Weights of a small image VAE.
Data: 194171 training examples, 7.8 epochs.
Rows from block 9 of the encoder of a small image VAE, named by matrix and row number. Rows with one number belong to one neuron. Each number is 128 + 32 x the weight over its row's rms, rounded and kept within 0 to 255. All counts start at 0. Numbers have three digits each.
After each neuron's rows are labels from the 100 images, of 14976, where the neuron reaches its largest size: "top examples" is what is common among them; "place" is the part of the image that holds the peak. Only what is clearly more common there than usual is listed. The data: microscope photos of single blood and bone marrow cells. In brackets: how many of the 100.
# gate: MLP gate (encoder.blocks.9.mlp.gate.weight, 336x128), inputs 0-63
# fc1: MLP up (encoder.blocks.9.mlp.fc1.weight, 336x128), inputs 0-63
# fc2: MLP down (encoder.blocks.9.mlp.fc2.weight, 128x336, transposed), outputs 0-63

gate.288:160119134128128128128128184148112123128091083118128168128111042113078128155147104128091163086104110128128128085087164101137118133176051153158128130128128092128121235162105155128124128108108128
fc1.288:198128159127142130128109128122128088128119059146128151128128019115101122171183085183129128046128128105128159083109126103119137095168136135143210128128084092128178128128110153129149092084108128
fc2.288:191066118128118128128140128114149099128171117148128142128181089128128128143128103164092063128160124156194129128137217143128128128085128128128057128099161128119169056100153133168128143098143156
top examples: cell type: lymphocyte (39)
place: centre (51)

gate.226:094172073128175128083128128107137078128064128166099128073171241139169128137128118147109128128166146128172134070128128128074128128124128128128186128171128169102067150100104128128128103174064097
fc1.226:137077106128113112178082115088128128146186128099099128128093128101112100128128128059160106128150129218128206109110185095119128128138128175128128097187097128128141129175128128078106050079128188
fc2.226:128145099165164099084084075088182140128085147128097128128149177128128114096166128121090214172128128105106128120162084128128141114128208095103090161128133183128163091154111188109168128145067128
top examples: cell type: segmented neutrophil (42)
place: centre (58)

gate.211:175173149128102128105133084072183078128173142164092152163087128190142128204093128175171160128128128098173106181123128128106128152082119138164128107090139136181159106128112152083128128151063093
fc1.211:128143071128096102179128128128128172128072125145043105165113171076103139128198141118174202128153087097099150106136128083160128128097128093109200081077161128128128133131190188103128182151129144
fc2.211:081180111178094168181114128098100128128128128138194070152161157075147169156104178152112128128138167191128128117128075105162128100155128164146128170185181128191170163128093147163082096146145100
top examples: cell type: segmented neutrophil (48)
place: centre (34)

gate.161:109128164092128112128157159169164128159173128119200128128148206078128128128100128075099192108114176128133185085144146079084151159178128128152145150128093154128045091128128198191128150153160159
fc1.161:110145094128137104180165128128128128139140184089093166128176128151074094128176156112087128128111128184147195128197099128188098051137085091103128139150104128128182146139128059173128107128104110
fc2.161:091089161107101100109144099116119109107135116128151183128110128128128114057168152073173090128214128128094094173093142195160128162128128087111161088075204128128158085137110076128140153151128125
top examples: cell type: segmented neutrophil (67); smear: peripheral blood (51)
place: centre (49)

gate.234:153083128128155109177092141104118182150184092128175100128170041128106128050128134124090130090145174128135128173128128192159099128107106169128128113128118128128167136074108128138088089109128139
fc1.234:102155146104120164120096143128094101137116085123096069106097086128125128040151133111154128072168128183128128163108130146128154095128102118128055137149128189159198109161099122089139128073147112
fc2.234:128143128128105118128128128119128090128128128128142128168154128104128128127177128106106077160154105128170139180095138128116148098069128128128128128142060107128114137160128097128111200086161128
top examples: cell type: segmented neutrophil (42)
place: centre (33)

gate.96:128106107128128134165128153128128142140128110079189075144128064133070163052130146136070188061096176128155130112128214158128110128135050157128128054106206128164133182166128129084110105089128098
fc1.96:183181128143121128187100115152159185145086081128116064069209131098166122120175128128141128128130128128128124128071045098128128155128121128128195150108053149128147136178087088106137186056128128
fc2.96:126151123128119137112121129137115128142123134136128120127128122136128142118128128128117114128106127110128118124136128110134123102134118118137136120128119129137138170095134128159128128128128119
top examples: cell type: lymphocyte (40); smear: peripheral blood (39)
place: bottom centre (62)

gate.202:071128073094141083161158152114107187156128128093069128072147071128098098128100128162092128153177112123176128172128118128157113124114128154100161128134142147159085128141128114128099146101128128
fc1.202:158096128170171149059161106128133128128141153085096057095090128128181090093160106165100128190144099093128168128111128052075116070128117128092128093158090128150051091128169079080101122160113146
fc2.202:128128128106152105128102097106123168115089128107098110128128158176149128140128112168157114073156105165088068136128113146132141075175161109156145103096108128159128180079108178159089085106026157
top examples: smear: peripheral blood (46)
place: centre (36)

gate.244:077129107064162113121104150138090045128059151110128128128066092128122165200111128128128190074128142153128140132128095180128113102116105174106165128107128128128128128146097072128167128128117128
fc1.244:128109108128100162174153090107176149128128116113111128128102145179097128128108149128128091128183128186104128147159152128113128207128077141128128059115109133128177124128128111077064160144128128
fc2.244:128128128121128079128128128153083098158128161128098101128098105166201145128183169121116176128065209098153179128128072097077163128128144099143146102142169168084128128128128128108128148128156166
top examples: smear: peripheral blood (69); cell type: segmented neutrophil (51)
place: centre (60)

gate.111:100105110152162084179111148154090077164085179141128168065152128148128093128183179158104175163141171133176165128140128111128114165136147113128154172090105139107128128092128084079143163140129128
fc1.111:187101176143117167163128128128141128166136098111128128140128118115158116128108173151128093129171128043148163174098128128104138096128127167118069096155128113178174128066128228128109094128134128
fc2.111:128080128116128128169128128155103077064128091064130096128128138142135091146128128101151167164111172170160118069134128104093143128091109208128179067160117138128127155187178128128102143078158128
top examples: cell type: lymphocyte (36)
place: centre (30)

gate.328:151128139128147085115128085160128088075181097128087150147147158153097165128183144131152148128151096128161117128128149061121128128115100128171155128128102191194080146128180157159111128128128145
fc1.328:053136070128117136137109073164128195128149128128061062128172128106056128142128109141168194095128105154097166128167128128128128113128128085171198064067128128180096148121121122109082128128076186
fc2.328:128104163128151103128111128128078138086128108076126146128128086120106090151128115075128155128143166183178191093095179146108126128108094157111093150138117078128128102128128154089143128128128132
top examples: cell type: segmented neutrophil (40)
place: centre (27)

gate.263:038069128128108165175109114128128017161128128110091128181130148088072150254177128128107176061117128181145128128128128150128101153128109128128128128128128128099126150146127128124128142128169128
fc1.263:124128128099150128128128141133128210128183073128234128059162109128163128105101164128121128119137128105159128103138139062141135128128128087128128128159126193084128128153128128105157105092128168
fc2.263:128163151185161108116128138105114128114084173098128134115110177117128163181128128114129073162065150128128133123177038146147107151079163152146181176119128128128211185181128167128128152117165098
top examples: smear: peripheral blood (52); cell type: segmented neutrophil (49)
place: centre (42)

gate.76:128098144128121128148095146128145128128128110080045182175172128136090091086128095173155128092119158183128109168112128157150153128171140106095128128066128128165231179128098088128128111158128186
fc1.76:148128128128132128142120128037116144087085081144128128098174192128137121200111128128102128152128154030097049128128128128127107098112162076076102128188109128128185099128128057187141094155123097
fc2.76:178052100128081162173108094142128128163149149128128141139128113128064128124053136108143128112136100164082099175143128185145108132128153103144101096182122128112090046103120099177117128128140128
top examples: cell type: segmented neutrophil (48); smear: peripheral blood (39)
place: centre (36)

gate.138:128099207115184145098096090181174137128128153106163128118082172114128097055166152128104128128184138198128128072111167102128159128128087108092198128148119128087157128159128068085136080142128128
fc1.138:128128128128108093128133095098149068136128145092144178092143184087086128190080104083146087086080166167082104116151128166147128163150128158171128128154078147127061128123077201159150154127071143
fc2.138:128087128128105102128145096102116082113128087104167151153128128145132160115128171093129128080107094058128183106182141107144100193110128128137115146167128157067128113190159128128128091194128128
top examples: cell type: segmented neutrophil (49)
place: centre (48)

gate.326:128128078128137128189182155128176089161128173131082128128202044117128128089114095128128161093110087155128156118128141138128158092117157092084185087146140072161099152111119143067155140091183174
fc1.326:156146116152135083161159096148107240128112121148150098109128175154107128128129197088103092173154128128148128155174093128138096128112128155132222157188128128086109152093128069128089085142138128
fc2.326:138072097101125113128153159133097159101159104132149151128114128141114106135128094136155193128091087107128149114127115172128128128128130141096182128181121117096126159111128142128109128102110128
top examples: smear: peripheral blood (47)
place: centre (36)

gate.219:000150085130149128128111128128128183128064128132098081087128196128093128168128171129167114083128135144109139159161128139096110128095102139131182095128128237156120152164128128165128128158128128
fc1.219:140138101059174119092109128166128071128072128128174128154050159132128157128209128167153128046129128159090076167179128128128128128105119128128128128062128170193128092128128190109092128128098120
fc2.219:071128128107128116147128128141085105128128125128200128150073128151128134221128162082099128128074129128148088128184173096128100156187084162128133156128128090128128128128136128128072089177237128
top examples: cell type: lymphocyte (42)
place: centre (34)

gate.213:164145190091128106096166104128128144194190128143100153169089091085079099076128112128156095088128128119089128128128104176098157128157128170114188128080093191067080111161128096066128164077050128
fc1.213:217128103128128158142115128128118128128101103119128157194145098094148128135137128128128062090128141033161097180128128144086128128128128128164067152128146153183128161100128076160186089091128128
fc2.213:128128128128061095128104099109105165128114101120128061128145160108161084196093099128127102176109128128173152155086069128128128162115128119104193128128079153111128207128128160128128103113128128
top examples: smear: peripheral blood (35)
place: centre (33)

gate.303:171128128128128128128128128128128128162128105128128128126128077161122128128128061193171179128187128128094105128128128130160147157079142116181073083125128136101128128128106121062128187197080128
fc1.303:138128150128169096128109101174128175128141151128048138128107115128128185124128128161128150119136128085133114128095144192181108128109128128168172082128128148091241128050165035130128128128090084
fc2.303:106073128090128128153128132143140138144142148139124114133161083128091128121105128132128128083128111111117118120130119156134128145104128118138113128128128122155128097128115130147128128125118115
top examples: cell type: lymphocyte (36)
place: middle right (30); centre (28)

gate.176:155077082167128089176164128093088184108076097128115097140092150165128085140099117162100157100152128151170153103128149106128128183154128105080212087157101164076140168148057181116161116128146172
fc1.176:128108128128089092095161176145104152128143094095108128044108115192128128128064162128194109174075125076166128064128119128161107112100128078121086106201128102080128101182137118091179128089114128
fc2.176:128128101191095109103109108072148152128128100164128080091082128120198104147146104128108144127078101128192128072097103057169128067128128128101105190122089068113128128180107128110102140142170128
top examples: smear: peripheral blood (46)
place: centre (32)

gate.318:029128090067160162166154163128152159154136104106169145090146084107100153150128176109164128128159087146101128106084151128128142184103088109128086082137126159128171128128147164074134128144128109
fc1.318:175088115090169128158091118104146151068138185095128111128101128175137128104150099085156128128128128128160154081087168097128161096118144092128091095128156099090046104096087194141101163134117128
fc2.318:128157128166113151128109162128167128128088103118094192128143128097153112118100158153101098128155085027103152106128080070150137164141085147087120135128114128167118128120101063128170128128071209
top examples: cell type: lymphocyte (36)
place: centre (43)

gate.261:128112128081148136128128162128128131125128128146138145128116097112106164128107111128052182133082128101096128096149151128128128128154004154128128096154136114128103222128128127085128145136085119
fc1.261:128128146125142128104128128129128237128128080099115078128137128128128128103123171128149029080185128128110128128153139128141147131128109128142128109128128133178107118091133128162127128109128128
fc2.261:149074137128128151139081128100175170127128128154128084128182147097095143080070128167076128106128149148186128095202093166128128170101150128128128086128128128128128128134090099128104128056087077
top examples: cell type: lymphocyte (38)
place: centre (35)

gate.37:128128141128128149128128105128128128128085128184158128128155128096109183194172070101069170164128101098109128088128149128174114138128145128112071141128090094159151103140108117193175114157057128
fc1.37:139099112128128113128150064068128172156155071103146128128145128128123128132128147084112190080113107128192078148180129128084121176128155142068128167143083172163128184156116128087099069145095090
fc2.37:057095091128115144106118179100109078141170193128112128115107128093128137062081128095128128103128177157171126142172128128140111128128104124140153128122163106128128081128118128161128193160191128
top examples: cell type: lymphocyte (34)
place: centre (33); middle left (27)

gate.60:128068109070175133128105161170189092128058088128128155157176119149141091128128079128128171191099170116146128128128128128128128149152137152128102078060137159171128161134175135083128133140136201
fc1.60:174119159085141122128084068128086199128128121128128169128151099128109175107128089128128084085075106128178118099128128128142141116074194113117128186113133061072173128105128128162163115128128168
fc2.60:080166129128115098143128097148170146109122083093180143194128128076073128128128128140173128128155155128091128156144128128094128128101225149137185082128128151184234091128145091128081128146128145
top examples: cell type: lymphocyte (34)
place: top centre (46)

gate.316:093109135128105128168152132182148128118059128113147108082128061128128173255150128095128111132128107182128128109128154101128107161108117112124121079164135128128128129128133168128142151134153123
fc1.316:128128154238125128179128123130128187128036113086037128044135112140130128161127175128141120145096128128078128128092110128128115148143096128128103171086128068128104128119130155114118128140106128
fc2.316:123105107087137142094128098128128073095128128128137075128153108144128130062197111128128208113111102128166128135128127086103152135128211128157150128128118128151104133128128132098132091170123158
top examples: cell type: segmented neutrophil (57); smear: peripheral blood (48)
place: bottom centre (27)

gate.168:095104128091128100168120123137132042128119128092095090108096128128128128202143155085108188128103165130180172113128158128126128195104128182098210114084128085128128145178128128070128085155183128
fc1.168:192141115142116128128128140132170214128184128142128149153128090132097128111128130128128061128128116128128117192177156118200128128128128083183093096120117128065148145128128128156161117128064247
fc2.168:085057128096132128137134171149128095128123163095129100128128136105088128128054152080141205128093128099159128081104118128112067128128128198101193128128153128084040175128128115128134107128128128
top examples: cell type: lymphocyte (41)
place: bottom centre (35)

gate.108:128094101181117128128100171157090103054055099104166128144163097128128089070154131121137128120128114153113194101143159150090151128180142163129099128059128128128004128102128196128155116154178109
fc1.108:045068155131080128163186153168128223178116125081152128176128128108128191050160137128084092128145105128090162105080128105145161128086128128169128152115128128128209115128115128088111144145128128
fc2.108:130071123093160154148151094153128152151112174091088168128114128098128128086083174134155184064159128177150128117139128184159091125113128147087115128142175085113091069068128128075086150145128152
top examples: cell type: segmented neutrophil (54); smear: peripheral blood (44)
place: centre (49)

gate.128:150128128153168171128147157103100219216149193159167112122154138106113140199167093100128139102124142128128144168096128128128155177101116151104128128159128091172175107147128128104128091117124115
fc1.128:145078095179134105099196064149107094136180090086122145173128103138128128098077089175076153190139159128075161082128128043165128106116176094128142079184121103131158128151128160114095128152169128
fc2.128:142079141128147106128162125146142148097157130158175080165128087111128110204173070128128128175128128020052128100128110111093128128146164104098129153130158128075128151087152128128128094165164139
top examples: cell type: lymphocyte (42)
place: centre (44)

gate.80:128188128128129128157128154145132194188149167102088119128147095133128163081128176095128128125128126164074128190161182155153069096148086114157135035128181104177136164128136169131104154102050128
fc1.80:146078092110149114146161136087128051128099159128098107128090089128053135165088188146097220128128149128146128112128215184155121111128128128089128081064199126128107116128175094093099182158128106
fc2.80:088115131100138131145126147139108128115111128125110124128128128124135128137138128097128128119133116128112128132138102128116128157128128133128136128105128116108137123128136128128128128147129136
top examples: cell type: lymphocyte (38)
place: bottom centre (52)

gate.134:179128137128108112079128143107128128163147040146128128128104133139128145218128128128143107128128102157128128186151096086160128125128144117182162128128128094061106145159136145128174082119135156
fc1.134:125088128128125112100129128127128093183209157113155217148112100145128124128174128156121222141112112044168129128186128116110130061177122128133128129071130110112229104128147032136128104128128058
fc2.134:166128113128156115143145107106154172128160156160128133161149120109128128096128173128150171052104128058128050128146010128152147128160196116128128128128128128198128128116095112128128128128049119
top examples: cell type: segmented neutrophil (41)
place: centre (34)

gate.61:128101074117137158128170156128128128110078165128190128099128128135087141184167111169153128118117128142139095128164128153146128066175133092116128109216128126128128105128129153128080141134172161
fc1.61:161041128083103104090094170105128164128075147130128128127095016128128110128163128117111100128155128105167128101128128128128114192128117146124128128128128043189185106128120128128162092128128162
fc2.61:178157105128128161157152164090120128150128179099123106125055160155128128203195137128128136153062128089128104128128205128153077159185153128161168144129105128124189128174128132128128092167128128
top examples: smear: peripheral blood (36)
place: centre (32)

gate.307:099107083101128133100128130187097157128128128128128125158077128093128174116109097124090162128082128128083128122082163128128128094128088128128128117128100187100092192090117185128126128159066184
fc1.307:128128104128133146135118133147125117128094103124077168128076132124128147128128092128114079128152122128094128147128128077128138087190131104184199141159071128122080133085128225166116203128128173
fc2.307:128107128133174117102118128110128128125128157167128207120145118128089128106051141097109065128186128128144105166144238128150106128128100129142022111182182112128091065107143128128113131100134128
top examples: cell type: segmented neutrophil (49)
place: centre (43)

gate.243:169128128118145120147119117128158128125174139128129129150128181119128120022128128022113114128134128173128085128128129135151128234128128124142098098159128083128128137128128214089121141129047194
fc1.243:085059163064166128207131128100112232223076138108128159161128129128115133128128089128128128127154163093075093128172128172128103116052128128103128125104160215128149128128138128153128164128110128
fc2.243:128218128146128145189128080100128069127150099176128128153151173152056128147128088063128147114203083149128107170128128102128128128091128102128128078176088128146128109206128165126141128066128154
top examples: smear: peripheral blood (50)
place: bottom centre (44)

gate.271:168128165128156175128155136128138066099128108123108145108102079183086128108148203168116128170148128104176102080128180078175149075128128152128147128105128133128128158108095128152091077128173209
fc1.271:160128136128103172145156121128110128128128091169212176179189170109107181057154091140097152111152172108164128113128107114092102097109128171142128101128099138128052146120164231091104128083128089
fc2.271:159175155099128148128128162167072159128128080150128170118094128089072114081189214089107128151105094128203128158181101128157128164174128157128111144163072128128116128128158190176082108140143095
top examples: cell type: lymphocyte (36)
place: centre (35)

gate.231:148096161128196150109128145091161077126166128128118089128064108180128131128121128128122128112155128128107053128207180143153142128105128153128128099207128128126128128128128128053091128121190128
fc1.231:048043118116153142128146128131128106128060121128073120133128034128117092205208128128128172150120143128128156109107112128102128145167100128107048128128153173128096102128137104128147128181128128
fc2.231:180178129220128120121139128128128113113097128128135176115105171128151128218211159128089070211128133126135086102174069104108132131092077128124122143128087196128134201127115128120131189128152119
top examples: cell type: lymphocyte (45)
place: centre (29)

gate.38:128114150186128114128148101195128168167128128128128160195153134161112144128086144128128177128174105128145128212181166101128108075148092148160139128080128013162175160143125128128128149153062128
fc1.38:128128164176128115082128146128075078098153108128188185128128095134167139118073107128128128073077128128128086136154143139099128081156128128128087197173128142086133118128092067169161128069128057
fc2.38:183128116159102128128086108135182202110136128158128128111128188148128102117128128162119128128128145108128064100109000147142128128128109107103162104119128111218088183104099128128128165105076180
top examples: cell type: segmented neutrophil (44)
place: centre (31)

gate.95:128128128128152128128110140128169179071165085084128128034106140128097128092128122144128151128146128177157192166093128058169128128186083151085109128175160076095128164083081193086150128147107228
fc1.95:137078076128128128128100128128181038144109069114110096187128085128128128128162058067114186185074156176128121128152116147114137139128172099158100100056109107128128128162128128117128058152190077
fc2.95:067101088090167081128170125100121037075155099128128138194128102105093153156128071097128122176096128128117128152101128166151062174128187149099128128092092128118128128166181144076104090193128084
top examples: smear: peripheral blood (59)
place: bottom centre (33); centre (29)

gate.59:102112085095161149094151116141109128132151128154148120158109130128097145128122128128089145128137128180128184128097255118151102104142128128144128128128161092211146128166146162101120075189110186
fc1.59:166134128168128107149130128159151097166128134125128174208128128115128128128128137128144105112151131200128120178170128135154110128133110128128093128113146069152159128149123128220097128128128055
fc2.59:009100143119106131167154128152109103123105192128128128134128128145128128128178128071128113163128158097077156142147127175128116128160128148101166080128194128058141100117155127130128091128128142
top examples: cell type: segmented neutrophil (57); smear: peripheral blood (56)
place: centre (56)

gate.31:147128117107110178128165142139165128128170170128163097128103080146128149204101079104095124087123140092135086111169150128150151132175128128111216128216128128112128076168154128128128128142113133
fc1.31:098113129144164131116103097105111211166183174126106046128128144128128104168112109140128086128136128128082059202128117128130072128109130115161062145128140092099074151132128183128106128128178167
fc2.31:102128112128112146128092193147108196179128128172128083102138146095070116112070114121110128051172091093091056172171128131136128160138101091115128128134073070128195120112107121143137128081072128
top examples: cell type: lymphocyte (34)
place: centre (37)

gate.106:128128078068128158174125106111111034094102128108143072128105064149128128128098128193128166110103146121151160128165144077146095128096122128159105085128140128107177115175106128109106083077192119
fc1.106:138158128103125169151121128145187177132177128098162107140135077128128128065132128128128128133128117122092072128128112128096108128115089128118104140023148138154128128128128059128098128155097025
fc2.106:095093128128102101128128147104128128128070128128128185104111128151128142178100113128128148189045128060063128110174147118096154128170128112107198150128101165029128210128128136161144117128139137
top examples: smear: peripheral blood (60); cell type: segmented neutrophil (44)
place: centre (35)

gate.236:108116128138128128128138169128127077128112090087156153159166128128100171128122128102065164128050161127097128112128205146121107136140052155128128074128183128096049207181128142128128109128087128
fc1.236:140128099136128103056128128128105128110173128128184167128049080159128128154098128142127128106112128095128148184175177128128128128179129112081083128099204054146128120067128147128128128157226169
fc2.236:121128135128139124117125125121141114128115144135107127128122110133128128128128128112129156137142129139136129111138128128132122146122128140130138133103128111116112088128117132098128129128128138
top examples: smear: peripheral blood (46)
place: centre (28)

gate.42:119156128128156106128128121164128189128086175098113168128106128128128096219080140149187128154165128128099128150128161128108139087099122090128128154165152047128180128086146053163174128160190128
fc1.42:103128139128154142110154139128131166128177128147106146205163070128083128052171049189082097128128099154104128108108153128128128152160102154128145128096079147177202091165109080161099173128111111
fc2.42:089175128088173139097146088167128158128165078128172118096128085128166113156098156172151128128135128128091153107080180165142099165141172149190128155154128086063128090128154137159139128171128128
top examples: smear: peripheral blood (43)
place: centre (27)

gate.277:184152128128128148128149090128172114128183154139128164128128239142139156128095163128097139137149128173074150099166128128149123166138100128128089128170066089107174119113154071128181077128081094
fc1.277:068128128128060087119156128180145128176078151092085128128096068079131154144164128130156113128090128064128165128150128172125109157146091097128128128135087170157195128128128074204128168068090152
fc2.277:093111128100128181128087128152110128168128163140128073069159147087175152128168183185156118084128128096128116134112048128128155104062145128128128121128128128128186128156093128101152183083149109
top examples: cell type: segmented neutrophil (46)
place: centre (36)

gate.33:057098128100128109128134147128115128154115104128130128128128080115097171128146134107087199150063128092095153090128160150128104180098062128128193112128165172080104221178119121140140107128114128
fc1.33:222128079128128128114148107084147155128128128128128128119141194141153128155098128066117020103128115128128128235193128173122110091127104128104128162128135048191128121074131156154128128077128128
fc2.33:085104128128088113128100128129128149128121128076124128081103156128128128083085160070128189117079128155140128128140073185128128238124128128058128128213128128128128213153128103128128128070128087
top examples: cell type: segmented neutrophil (53); smear: peripheral blood (47)
place: centre (55)

gate.237:017085089031052128156147128140153128145128128084128063128113128092097091163096149128150128162113169176173146169128108128141134159128147128128103134118165128186128168128111128161088150128201128
fc1.237:128168155202168128098128128111103184125128128165150185100146128128119156128089128066128128128137148153128172161152127101094164128152107137148058128124114081095215112179088128213121137142128222
fc2.237:061063086063101140128098114123174128128170192128158113101128141128128104128161156080174195144159155143123172089128128156144128189148190092128194128065128097173056128109166128150128172128115089
top examples: cell type: lymphocyte (35)
place: centre (38)

gate.204:128093101093108147128128128128094092160174084151116176128084066128128128216160170094078073128128128118128151149144128161128104128128128100173149099170127128162051165194113174128128051154128086
fc1.204:128102108181141145128170144122128060128128128128100128107070128128074090239128128156128163079159128019178115128128161158095154118173128115111212161143128058128128140128128074160148142102198170
fc2.204:064103128105121125092155146123167096128094128125093165151082128190143122183128112085140225142160128125161162076128128155106128128195168158135153113112128073148065107162183146093128099177113160
top examples: smear: peripheral blood (58); cell type: segmented neutrophil (43)
place: centre (42)

gate.3:146176087128128128177098102091137079073183128111163081063116096154105128202128128123159064170071071149129128128128158068106128073096190099128075128119128128090093128209137164128165128128128128
fc1.3:096142125187147098169187159128144128131084139104128071069172099091128148193093139090163128128146154153107207174144110100174154105132128128093196132193135109075102105161081170177142128138128175
fc2.3:133128174136108128108128128114142070128128128119128134070115147128198128184128096128190102155143141188167093077128128129106137128088128115128128128065051086210099182170165128176113128153175094
top examples: smear: peripheral blood (79)
place: middle left (47)

gate.223:181157128134128103169128099146084128128090128106111174105128078157073064128128161137092128128103104128128160101104128182173128204145128128088133128145128137128165101151101189083107128169167202
fc1.223:128162104128161107128106061101165064128128128128085167076128128099167098103075128122094128152128150128123163164114146087087123056128155167162128104090096128105069152128101128128080119096060115
fc2.223:128166152055128171130152095151152055147193122128128121195120128113124103056143138102128128193097170111128144128105140083079128103228162167128154128128128109128145060149128147128128076128175141
top examples: smear: peripheral blood (41)
place: bottom centre (43)

gate.73:101147144157128105116096160149140070150102110153128116128080047111140175212128128179149174103096096054084110109128128128146116128145153159116097102158128119128117128170128194164128150163108170
fc1.73:137080150194156128120169143103145108080140128145135121128128138069102158150098167128096191128128146171142128128181128128116158124141156150128103171192166128022128128220128197156109102075069128
fc2.73:200128154179097138167128100153095128108134099132093158165118109108146112099151082082146128111128174128128128102091128136096176147079164151090097128138162128123182183168154128181169155143132159
top examples: smear: peripheral blood (68); cell type: lymphocyte (34)
place: centre (72)

gate.101:128143137128137128097111159128103128150130128128118181186128128142180088191128128068128170088128128194052165208128140093149128187086128096190128156128128074128167128173108128128166069092128158
fc1.101:128067161191128110099155128113093106128199161128206119154131128150167128214124128135147129072128146151128128133128128128139132128078122124128128128174128143128185096110165045079128128096128054
fc2.101:168128128067149135128128128139156116128148128128128128128128120110062128128014128156154128056128095128128128124115082166154154128092164113119125128164128128183085085128116110128128128109128111
top examples: smear: peripheral blood (60); cell type: segmented neutrophil (47)
place: centre (41)